config = dict(
    crop_scale_min=1,
    depths=[3, 6, 6],
    stem='single',
    expansion=6,
    precondition_frequency=32,
    lr_schedule='wsd_sqrt',
    decay_fraction=0.4,
)
Rows from block 9, named by matrix and row number. Each number is 128 + 24 x the weight over its row's rms, rounded and kept within 0 to 255. All counts start at 0. After the name is the row's rms in percent of the matrix's.
# convs2: project pointwise conv (model.blocks.9.convs.2.weight, 160x480x1x1), inputs 120-239
convs2.0 103 [131 117 121 155 157 134 150 140 148 129  79 146 122 166  87 145 150 130 115 152 113 152 106 152 162  65 119 153 146 152 120 163 134 146 139 107 109 105 138 129 206 140 108  82 130 132  90 123 122 127 158 164 126 116 141 140 119 146 108 116 106  87 139 152 104 120 136 140 127 139 105 119 146 133 126 141 100 133 139 156 128 119 141  97 164 137 128 109 161  84 131  98 124 111 121 100 125 132 117 169 117 121  87 103 109 128 104 138 125 136 140 134  89 157 119 146 115 134 133 128]
convs2.1 101 [135 124 113 139 146 140 144 122 114 128 129 147 134  93 129 157 121  82 133 128 149 221 159  95 154 162 125 138 102 133 108  83 151 132 151 147 109 110 120 105 126 159  94 147 174 130 152  96 126 121 138 136 121 119 118 125 141 108 106 124 133  92 106 126 148 121 112 145 111 133 161 115 103 137 116 138 150 105 104 124 127 132 145 114 106  65 141 146 151 152 154 128 118  95 135 106 101 110 142  98  89 112 157 133 151 135 103 123 131 130 123 155 113 116 112 139 101 141 138 128]
convs2.2 103 [110 145 119  96 135 163 116 182 137 122 130  96 187 143  87  87 152 200 120 138  78 165 108 139 167 101 102 149 126 144 124 142 141 157 139 174 111 130 154 104 154 112 119 104 110 110 147 154 151 170 137 149 105 102 147 141 164 134 113 115 129  65 150 112 140 134 136 135 123 187 115 109 152  86 122 131  74 123 128 144 122 107 146 144 154 186 118 143 128 123 116 105 133 124  94 101 119 150 119 147 131 128 101  88 119 151 118 126 135 147 151 124 100 166 169 101 122 127 102 138]
convs2.3 098 [112 131 176 106 105 129 108 131 138 137 138 129 145 139 155 112 113  90 116  88 148 124 119  87 146 120 149 139 151 140 104 149 143 161 120  92  87 129 133 138 101 123 120  94 159 122 135 102 143 137 123  91 163 135 116  92 146  82 128 135 170 116 121 160 120 127 151  98 126 109 130 111 117  65 138 106 171 125  93 144 112 121 153 142 108 151 170 137  95 122 145 124  79 148 151 143 122 141 139 144  75 125 153 132 119 137 148 134 185 170 105 152 116  98 125 123 150 148 125 141]
convs2.4 102 [119 104 128 122  85 137 163 132 153 119 169 111 110 129 120 146 173 117 129  97 116 126 113 110 125 159 109 122 126  96 160 101 147 134 120 136  88  90 133 123 174  96 138 144 100 117  92 108 106 128 126 118 107 132 126 109 136 154 106 149 137 109 115 150  91  96  97  85 128  97 130 144 164 130 151 119 128 118 121 139 128 121 125 157 150 148 143 121 167  84 151 124 102 124 125 137 120  99 117 122 136  99 139 150 147 142 140  96 109 112 115 163 123 118 149 114 158 142 182 140]
convs2.5 094 [149 156 197 105  91 111 126 138  92 123 105 120 159 158 127 132 125  88 163 148 114 106 144  99 143 114 149  98 159  78 182 130 129 124 124 123 108 108 134 131 109 121 114  68 113 118 148 140  99 123 122  98 114 198 129 158 128 140 115 114 113  75 112 157 120 135 123 130 123 163 144 168 129 119 110 146 134 147 146 160 129 114 110 150 129 108 179  95 140 107 136 166 123 142 148 110 145 127 137 129  53 175 144 119 146 175 120  64 109 145 101 194 170 150 121 116 172 144 105 173]
convs2.6 107 [119 150 100  98 173 132 121 112 153 130 101 137 154 113 150 164 115 101 135 127 104 134 147 122 109 152 133 123 104 129 115 148  86  87 100  82 132 137 130 127 156 137 175 176  98 127 150 109 102 116  82  70 154 115  92  94 140 155 137 133 138  97 158 142  90 101 109 110  88 125 151 163 118  93 107  95 126 153 145 121 136 174 132 134 102 118 108 163  92  84 164 168 186 158 146 155 111 104 135 100 148 115 133 128 100 170 121 135 160  56 100 141 138 110 142 114  94 173 139 110]
convs2.7 099 [127 123 156 101  97 101 107 123 167 143  80 183  94  92 158 159 110 139 149 168 148 138 110  79 110 132 103 104 138 123 165 149  70  98 110 131 135 127 105  97 139 170 153 114 154 152 135 104 168 200 129  73 115 132  98 126 112 144 113 155 140 149 136 142 143 187 140 113 104 103 127 148 163 144 128 125 133 127 146 152 121 149 102  99 182 124 120  99  79 155 166 180 130 128 111 123 105 109 116 108 127 146 172 127 106 116 119 119 150 132 118 121 117 106 154 121 121 125  99 115]
convs2.8 107 [122 127 108 196 127 124 154 164 168 142 126 132 118 166 122 156 105 113 136 152 124 111 146 104 124  99 132 150 110 122 124 146 145 124 114 149 132 104  85 148 166 129  98 195 107 118 103 154 132 138 160 112 136 110 150 140 147 134 114 106 129 125 159 125 107 113 107 131 104 164 102  85 130 152 138 117 142 101 117  93 116 131 125 109 143 167 133 121 107  89 130 138 111 151 109 157  98 156 138 184 137 119 105  85 122 124 159 120 176 134  70 133 101 134 188 122 101  85 142 183]
convs2.9 100 [137 146 149 121 138 132 153  64 169 123 122 139 122 134 153 142 133 162 132 113  98 119  73 118 146 160 158 119 158 108 119  80 126 140 126 153 116 160 115 125 140 129 121 125 132 119 129 117 138 105 115 126 130 109 155 168 107 119 155 132 172 141  88 128 121 146 153 154 181 121 116  62 182 131 166 147  99 100 101 123 101 118 147 172 180 157 167 165 136 145 101 133 108 106 149 132 133 111 132 152 165 136 150 119 108 152 106  94  91 147 146 148 133 142 137 101 121  49 140 130]
convs2.10 101 [123 150 109 116  68 161 173 108 133 128 136 106 129 143 116  84  92 137 126  97 149 151 132  97 124 165 136  97 124  86 143  93 143 116 128 113 112 140 140  89 122 153  88 116 140 146  96 123 106 101 115 121 141 114 164 138 122 116 156 118 146 131 150 151  98 137 114 139  65 147 128 137 130  83 109 145 113 157 138 171 132 122 109 133 240 139  95 104 138 170 134 139 120 138 123 113  98 147 109 129 139  77 171  98 150 125 159 142 158 151 101 131 141 128 166 136 149 139 131 131]
convs2.11 093 [106 121  93 131 130 121 147 174 150 125 162 153 127 159 133 142 123 166 157 181 123 126 119 156 136 120 136 131  96 162 129 120 153 121 112 168 121 146 163 115 127 134 123 140 136 108 107 100 176 154 137 105 138 152 112 143 156 144  90  74 141 128 121 101 109 120 107 110 157 166  86 112 115 125 152  84 131  85 100 129 135 122 138 161 124 103 122 143 126 130 109 145 134 113 112 142 140 129 122 143 115 107 140 118 125 115 156 143 127 131 109 134  97 143 123 124 147 137  72 133]
convs2.12 092 [144 119 138 152  82 136 190 124 110 141 146 160  98 145 127 145 121 141 101 129 137 123 107 138 164 148 127 119 108 135 112  83  94 113 126 144  95 155 111 105  73 104 106 114 122 152 118 120  69 112 116 159  99 103 131 144 186 152 159 146 152 136 124 132 144 106  81  88 178 134 152 106 148  89  87 122 112 130 112 101  95 119 132 128 178 104 129 130 140 145 116  98 123 137 126 154 108  85 142 126 167 130 150 147 109 117 164 131 146 135 101 142  65 132 162 152  97  94 147 134]
convs2.13 104 [135 141 169 153 127  79 127 184  99 110 118 107 131 111 109 109 180 160 149 108  92  85  95 125 114 136 120 123 147 136 123 151 127 142 142 121 109 134 143 145 130 117 115 170  79 173  98 142 124 131 136 115 153 120 181 120 169 160 149 125 140 142 137 134 115 137 118 127 126 100 107 111 129 102 112 112 108  99 119 142 141 115 139 131  67 176 130 152 111 164 136 176 104 120 164 136 173 137 135 148 125 139  79 121 103 153 102 142 144 151 129 165 118 121 112 110 126 114 141 124]
convs2.14 101 [132 143 117 107 174 140 140 139 124 131 132 126 140 136 107 138 114 115 113 158 138 123  99 173 137 155 131 145  88 142 117 140 169 126 141 143 137 129 130 105 117 105 190 121 143 121  86 118 137 109 133  98 124 146 143 116  79 108 144 183 119 152 147 117 137 127 139 100  87 111 114 123 135  94 118 135 144 142 168 106 113  84 114 134 111 120 111 126 131 133  77  95 154 166 107 121 118 117 122 120  97 111 148 148 149 140 111 152 110  86 142 131 118 135 117 118 110 112 150 133]
convs2.15 110 [149 139 151 181 132 119 113 134 120  84  87 122  89 126 147 182 159 137 141 107 164 116 132 157 125 147  92  98 122 126 122 146 142 137 154 137 100 133 102 107  84  87 116  98 130 126 113 136 114 149 111 114 137 138 146 109 100 115 116 142 139  83 131 106 144 135 125 147 103 116 140 146 137 122 100 140 109 141 105 121 144 139 108 139 131 132 129 122 165 167 132 169 131 140 188 147  95 135 143 115 115 141 114  96 118 133 112 146 132 151 115  92 150 105  99 114 164 122 131 126]
convs2.16 103 [138 129 116 148 100 118 123 135 146 103 102 106 141 124 150  96 111 184 129 146 121 149  88 132 162 156 158 148 160 137  93 116 134 155 128 157 130 119 135 100 143 139 137 109 165 105  91 182 126  89 157 101 107 171 107 163 143 130 155  79 101 117  94 126  85 138 131 125 120 141 124 120 169 167 131  73 134 108 185 117  88 176 135 153 121 146 168 141  93  97 134 111 104  94 111 144 129 130  92 113 154 124  51 124 133 121 137 123 141 119 142 128  82 130  82 138 145 148 145 128]
convs2.17 100 [173 123  88 142  90 113  85 107 154 131  96  90 176 131 102 128 116 100 160 142 145 160 141 138 162 163 152 125 112 122 103 116 134 136  93  98  95 113  87 102 122 141 135  91 104 119  51 119 144 134 106 139 138 132 131 105 127 174 143 138 132 159  86 121 142 161 143 125  82  84 125 173 141 134 114 143  97 154 129 130 150 131 158 123 141 171 126  81 117 129 158 133 131  91 127 128 125 110 127  99 127 167 110 118 130 121 141 131 122 153 136 117 108 135 115 133 135 181 152 105]
convs2.18 102 [116 109 137 100  96 136  74 135 137  97 139 156 126 105 137 146 157 148 104 117 133 167 129 121 117 139 116 132 156 108 198 148 109  88 126 106 161 141 109 169 149 135 174 117  90 117 134 180 131  86 140 145 123 132 111 143 163 168 136 132 142 148 146 124 159  82 130 142 155 156 107  81 143 132 158 117 101 118 153 122 136 144 119 106 123 154 105 105  97 106 171 148  85 100  97 193  57 144 124 144  91 158 139 141 186 104 148 151 142  97 150 152 136 136 103 146 160 161 127 146]
convs2.19 095 [145 111 136 164 153  92 101  96 126 122 143 114 114 117 126 120 151 117 146 113 127  68 150 142 112 105 150  92 154 139 139 130 105  86 117 136 140 129 155 129 122 114 107 137  97 120 145 120  99  68 125 141 141 170 146 130 133 132 138 172 118  99 116 135 176 124 126 141 130 130 159 155 111 146 161 152 105 108  88 146 127 142 109 136  94  80 120 104 133 156 134 113  83 105 120 144 123 122 122 137 134 169 163 121 146 151 143 124  88 145 144 118 118 127 164 144 108 128 154 136]
convs2.20 099 [ 71 136 113 124 111 141 127  98 140 145 134 145 117 131 123  93 129  77 140 107 135 119 109 126 163 140 114 118 111 138 114 131 100 136 127 106  95  96 166 129 147 123 167 109 125 122 123 103  94 152 100 122 153 121 137 118 102 119 116 101 135 102 114 147 112 165 161 138 122 129 102 137  75 117 126 114  77 121 144 128 115 147 137 120 145 126 100 143 123 110 123 150 125 143 128 163 152 131 130 135 121 171 118 125 116 140 133 125 103 160  98 117  97 142 157 142 150 154 136 100]
convs2.21 105 [155 122 107 120 135 137 126 111 140 126 139  60  78 104 100 137 126 139 125 161 150 170 131 126 156  95 160 135 111 143 114 154 118 156 108 127 106 126 128 104 121 115 126 146  97 108 111 119 173 176 120 157 135  86 132 156 112  95 132 102 125 141 100 111 116 128 106 162 125 110 122 134 178 133 146 125 134 106 124 120 161 133  93 116 107  96 164 110 119 152 151  92 133 144 144 165 113 143 132 121 119 125  85 116 111 117 109  87 147 142 161  90 131  68 120 129 117 145 120 139]
convs2.22 099 [143 154  72 154 147 165 137 170 128 125 101 151 144 112 100 121 137 138 107 124 105 117 126 149  90 111 126  95 153 124 124 106 156 109 152 113 118 143 128 134  82 102 129 101 134 134 120 140 119 106 130 148 104 111 191 110 108 119 134 131 144 135 150 105 126 104 132 128 133 105 137 148 134 176 123 112 102 136 128 111 152 115 158 119  97 133 101 121 156 128 128 133 153 151 113  97 148 123 155 150 136 143  87 127 127 153 106 148 122 141 136  96 162 128  80 111 161  66 106 115]
convs2.23 107 [ 93 134 157  79 149 128  76 125 135 127 165 183 114 109  72 134 116 170 134  85 144 130 106 126 133 119 129 161  98 149 119 102 134 127 129 147 175 117 123 143 173 116 111 113 114 122 131 110 129 116 138 153 122 126 122 101 130 113 106 122 123 137 123 140 131 138 125 128 125 124 135 111 111 163 136 125 127 121 166 133 133 114 130 119 122 138 160 135 116 107 127 112 159  85 144 136 116 146 152 132 114 110 129 136 108 137 122 146 123 129 176 111 148 133  84 106 137 105 130 174]
convs2.24 097 [137 141 101 114 115 124 111 111 131 133 142 129  99 115 112  64 111 141 100 121 132 136 144 120 127 124 126 152 151 100  75 160 159 107 135 160 130 142  82 135 142 136 165 104 125 137 149 124 119  89  95 138 147 125 121 112 141 139 107 119 125 139 116 130 146 139 140 137 108 116 142 161 164  90 110 144 170 151 125 160 171 124 155 127 163 108 158 127 137 140 110 137 139 125 135 160 104 126 139 136 168 101 131  99 134 148 129 116 161 109 133  93 109 151 104 111 146  88 145  91]
convs2.25 106 [129 106 148  99 125 158 106 129  86 120 166 152 132 128 130 142  98 164 137 131 116 144 118 100 111 144 120 125 123 118  80 128 167 118 155 152 145  77 148 115 122 118  77 114 126 144 109 144 105 109 103 141 147 132 147  97 136 127 134  97 118 147 134 153  70 127  92 134 130 120 120 102 143 133 138 176 208 126  81 101 101 141 134 160 103 139 137 146 120 192 166 117  93  83 154 122 120 153 157 129 113 107 117 136 131 114 112 111 148 181 142 144  78 144 129 153 153 118 118 134]
convs2.26 098 [153 133 125 109 100 116 156 156 128 100 135 108 161 108 110 118 144 118 114 193  91 154 104 115 147 158 163 113 110 131 126 121 134 129 118 151  78 154 126 104 139 121 155 110 153  96 123 143 124  96 153 172 108 127 131 125 135 143 125 179 149 129 171 124 122 136 114  80  96 114 136 172 138 103 135 105 136  56 141 126 135  79 135  64 114 115 129 181 119 120 137 123  97 141  78  96 136  81 101 117 120 159 128 134 102 141 173 134  93  99 126 136 124 161 145 107 148  86 157 139]
convs2.27 097 [125 140 165 133  99 109 108  98 116 113 164 114 103 109 140 147 151 133 137 126 152 124 156 142 118 159 148  94 170 153 114 118 138 128 125 146 127 132 127 140 123 133 127 101  91 146 114 139 118 148 130 123  85 111 139 138 107 134 133 153 136 145 126 102  73 119 130 162 132 143 130 129 155 104  80 141 124 147 138  87 133 129 169  99 140 121 160 158 138 123 111 106 181 123 105 136 100 108 127 116 136 138  63 137 108 110  93 144 205 140 189 122 135 145 149 138 143 126 128 139]
convs2.140 094 [114 136 140 120 143 150  86 120 133 130 154 116  98 112 149  67 149 107 141 148 165 128 147 129 112 140 173 154 109 114 111 152 143 117  85 114 152 110 107 136 151 125 165 135 115 134 142 121 115 117 102  84 113 120 104 117 136 127 143 104 142  99  82 136 136 150 128 135 125 103 130 150 127  83 138 153 113 152 127  94 100 127 146 111 134  59 116 143 133 151 146 147 128 146 127 140 135 109 112 134 144 128 154 114 150 145 112 156 116 137 127 121 120 146 107 106 137 122 146 134]
convs2.141 101 [113 104 149 113 124 109 131  89 154 118  97 125 102 141 122 106 149 126 131 105 129 136 124 127 124 117  98 113 120 143 122  98 113 108 151  96  95 155 129 128 152 175 133 123  85 160 163 182  93 124 124 135 172 127 101 105 126 143 128 170 157 105 143 154 133 117 145 151 124 130 123 158  69 106 122 134 174 143 124 119 130 126 117 157 158  92 111 127 130 139 171 121 115 140 142 113 135 134 123 140  70 172 151 116 142 125 109 117 142  88 146 132 130 147 164 135 148  92 135 102]
convs2.142 097 [133 157 127 113 119 109 144 176 106 150 114 163 105 122 116 166 144  93 110 163 127 129 139 153 124 123 189 141 106 120 148 126 151 135 120  81 122  93 124 104 133 147 149 143 112 133 136  99  47 100 127 102 130 134  93 147  58  87 122 168 174 120 156 140 112 135 169 114  93 120 134  98 120 109 124 127 154 164 161 149 118 129 117 137 158 133  81 148 169 115 105 137 147 149 104 129 106 124 130  87 116 143 123 117 140 108 152 142  99  76 132  85 142 141 169 126 122 161 103 149]
convs2.143 098 [131 103 154 176  94 122 126 142 170 118 146 162  95 117 173 106 132 129  78  92 118 140 137 112 123 133 130 102  98 124 150  82 100 120 147  79 148 148 124 127  89 140 122 111  87 110 112 120 124 136 113  91 122 122  94 162  70 144 138 123 136 110 112 142 144 168 110 132 121 119  86 113 113 103 130 131 100 141 116 158 131 170 119 127 157 128 142 104  94 143 110 157  98 123 130 120  96 120 155  96 112 154  90 113 158 145 170 129 162 172 136 125 112 147 124 121 105 137 127 126]
convs2.144 091 [150 138 109 137 150 128  90 149 111 120 120 116 140 142 178 133 166 133 135 167 146 130 126  97 132  99 119 115 143 131 121 176 100 115 157 131 170 133  99  99 106 123 100 134 124 161 170 161 178 121 127 155 154 121 124 135 126 139 133 151 131 149 155 149 126 103 166 116 135 192 138 143 103 177 152  91 134  89 140 127 111 138 122 117 171 124 126 141 128 157 138 159 141 133 102 109 152 124 105 116 105 123  81 149  76 103  82 160 136 108 144 168 120 129  89 185 133 123 104 110]
convs2.145 101 [143 138  99 118 134 130  75  75 104 171 123 148 165 107 154 128 108 180 168 154  89  97 130 132 145 134 109 139  94 153 128 144 119 105 125 158 121 125 138 140 142 128 150 135 157 102 130 130 115 115 119 164 163 152 117  83 185  82 132 108 130 143 108 107  98 128 137 122 106  85 143 107 137 173 135 123 131 194 108 141 126 173 136 138 151 126 150 163 101 113 179 145 152 111  68 120 133 145 149 126 170 134  88 118 149 131 167 150 142 127 129 110 124 124 140 103 175 119 109 124]
convs2.146 096 [ 98 121 134 153 145 129 149 154 160  81 157  92 110 127 131 159  72 103 135 116 133 141 132 133 120  66 123 111 138 109 165 113 106 107 136 100  74 137 163 150 151 100 111 153 146 136 103 112 153 135 174 170 159 102  90 153 106 121 121 145 135 126 115 108 105 134 150  82 160 134 127 114 162 138 130 150 104 184 123 120 138 116 158 100 135 125 157 132 133 145 106 112 109 133 114 134 165 120 145 132 121 128 149 137 150 144 112  94 102 122 147 141  73 148 124 146 134 156 107 169]
convs2.147 093 [133 162 134  90 120 135 106 120 116 106 126 149  92 116 143 147 112 108 127 102 164  98 111 120 128 135 115 106 111 119 133 106 159 122 166 139 140 156 146 123 142 116 120 164 121 147  87  85 100 126 108 125 124 108 164 120 151 144 141 111 129 126  95 124  10 111  99 139 138 123 140 171 128 122 119 108 129 119 115 135 113 121 120 127 103 145  94 127 119 139 142 145 101 114 133 118  74 144 144  56 112 167 133  81 142 137 105 130  86 149 146 171 113 110 151 105 131 145 140 127]
convs2.148 097 [ 92 107 131 159 140 146 105 143 127 101 117  90 154 152  95 127 147 108  93 132 146 165 118 159 109 147 153 139 129 160 140 102 119 145 130 127 109 115 129 124 158 122 148 148 127 111  97 127 116 150 103 142 101  89 102 139 116 155  92 137 109  97 109 132  97 118 119 142 139 125 111 116 130 176  86 116 130 110 130 134 143  99 129 151 107 134 120 125 152 165 171 174 177 123 116 132 104 113 145 141 102 117 140 102 160 105 161 137 125 144 121 132 113 156 130 141 133 106 151 157]
convs2.149 103 [131 154  74 119 115 148 153  98 117  77 149 128 122 144 142 142 180  87 144 165  88 155 149 140 102 114 118 127 115 103 131 132 145  88 150 128 120 115 148 151 124 131 144 158 158 113 149 152 113 149 117 152 139 128  75 184 128  98 120 143 122 125 155 126 158 105 111  93  89  81 142 111  74  94 157  74 129 134 154 160 100 151 142 124 110 118 125 170 151  83 120 133 134 176 124 101 132 102 146 130 122 123 114 106  91 135 106 138 124  63 119 139 103 149 149 147 119 135 146 106]
convs2.150 111 [141 148 116 132 102 112 105 116 117 161 110 139 154 139 119 153 136 126 156 131 107 152 136  83 148 127 125  69 126 113 150 148  82 106 130 120 137 134  99 125 162 109 130 106 125  96 132 137 117 185 121 125 150 150 130  97 149 137 155  95 113 128 134 126 151 146 102 130 130 125 128 127  84 142  90 132 202 124 126 115 141 110 143 147 129  99  92 116 130 168 155 137 161  94 144 133 145 124 104  93 164 139 140 123 178 126 129 112 147 163 109 145 145 114 114 141 153 132  94 111]
convs2.151 089 [137 111 123 153 180 125 118 109 121  97 128 117 153 120 112  62 100 116 102 162 101 112 118 116 135 124 127 103 111 109 117 142 132 121 170 100 102 127 122 146 119 107  93  86  87 140  88 117 162 142 106 128 135 148 145 110 134 128 157 139 100 124 116 145 112 100 132  97 119 105 120 149 137  93 138 128 155 172 137 121 127 144 136 141 126 135 155  90 133 136 106 105 117 111 145 128 159 144 143 167 164 111 121 119 158 188 165 116 126 186 147 168 129 137 103 121 110 151 119 112]
convs2.152 093 [112 158 141 102 104 128 144 142 122 147 155  98 149 137 137 100  93  94 143 122 124 118 121 114 143 148 159 127  66 157 116 133 152 125 141 126  90 149 128 122  55 200 148 119 112 119 135  95 107 103 125 121 146 118 185 113 134  93 132 138 160 118 125 118 142 116 134 139 111 110  99 127 128 180 101 103 186 108 157 132 114 139 150 133  97 108 107 130 141 128 124  91 157 141  87  92  64  93 109 150 140 149 123 114 117 126 163 175 129 101 133 110 163  89 166 164  70 134 123 126]
convs2.153 102 [125 111 168  97 128 171 114 113 119 163 179 146 119 150 110 113 126 167 144 122 127 124 140 106 150 144 122 108 130 133 131 160 112 138 158 123 140 115 114 149 134  91 115  77 127 103 180 127 122 131 100 113 145 129 147 100 134 144 115 139 124 156 112 143 121 138 144 121 133 130 109 100 122 134 125 144 156 104 123 138 118 133 137 131 113 108 142 133  90  93 134 132 123 153 105 107 115 129 117 178 140 151  97 152 140 120 116 143 163 175 128 110 138  82 154 118 132 128 115 117]
convs2.154 105 [147 146 108 151 140 135 114 142  96 202 158 130 148 108  96 142 105 151 124 158 109 150 139 185 122 101 145 160 101 144 115  72 199 100 154 126 150 108 107 120 116 109 164 153 122 115 136 163 140 134 150 127 115 125 138 129 148 121 124  87 113 165 114 103  98 124  89 141 132 147 169 107 129 124 128 153 123 157 114  89 154 108 118 126 144 130 129 152 126 100 137 148 104 128 116 137 134 111 122 103 137 145 140 115  94 117 117 105 100 119 107 147 140 154 126 124 102 117 112 115]
convs2.155 088 [153 161 165  98 107 133 111 108 110 163  97 123 134 135 135 125 175 115 124 122  83  94 126 135 115  86 137 112 122 111 107 163 144 109 180 121 171 118 128  99 137 136 123 151  97 128 129 147 156 127 152 123 146 100 162 134 136 116 170 118 135 146 122 112 161 129 179 162 115 119 105 218  95  64 144 130 119 124 140 139 133 145 127 149 155 152  81 140 155 124 131 124 129 117 104 127 128 117 135 142  90 134 121 132 125 128 142 111 178 134 122 119 125 137 112 133 130 140 122 130]
convs2.156 097 [111 100 125 132 145 152 127 149 142 104 127  78 153 151 143 123 163 116 115 149 117 124 139  77  95 132  69 103 150 139 142  82 138 114 133 138  76 168 133 112 109 105 126 173 129 135 101 160 118 139 148 148 121 141  94 100 143 139  82  98 104 167 125 155 161 106 100  77 144 132 156 131 105 164 185 159 160 142 109 121 121  77 119 134 121 140 155 153 133 114 166 157 131 131 120 151 176 143 129 136 129 140  72 129 136 183 122 113  76 148 109 155 116 133  43 131 110 185 130 120]
convs2.157 098 [125 147 111 103 117 160 137 115 136 159 138 122  95 141 144 126 128 179 134 140 131 179 108  97 154  97 109 150 124 121 111 103 132  87 140 197 132 148 142 141 181 143 169 119 145 149 125 143 151 132 150 143 144 108 109 119 121 128 150  86 117 175 135 126 153 138 111 180 108 147 160 136 173 120 119 140 109  94 154 128 124 116  91 130 147 157  91 118 114 130 131  95 102 143 110 133 107 128 139  84 157 155 132 124 108 101  98 129 140  84 108 153  99 128 195 100 138 129 121 129]
convs2.158 095 [112 138 138 108 163 128 126 108  82 124 145 137 139 133 126  83 120 117 136 107  99 146 127 125  95 152 108 116 151 151 135 122 113 142 104 144  80 153 123 160 155 174 122 177 146 114 177 148 143 150 121 128 150 109  82 122 136 110 101 130 131 118 136 153 117  55 104 144 147 146 139 116 137 130 137 104 136 165 133 164 128 101 134 132 129  91 142 152 117 102 135 107 144 112 144 115 104 136  97 138 134 125 150  90 151  94 126 122 139 145 117 124 135 121 173 129 146 136 114 155]
convs2.159 097 [124 119 147 108 107 113 164 151 134 116 128 118 116 126 110 134 138  91 124 129 120 129 116 138 164 160 124 130 133  96 134 137  98 121 103 112 126 109  84 119 139 136 188 121 135 118 113 142 133 138 145 143 135 101 155 131  91 144 103 111 134 133  99 169 141 135  90  98  99 150 126 117 113  89 145 146 135 162 123 110 162  90 153 121 140  85 135  80 161 164 109 121 138 166 104 127 142 128  81 130 143 118 151 155 184 119 154 122 184 143 140 138 140  87 122 114 175  77 132  98]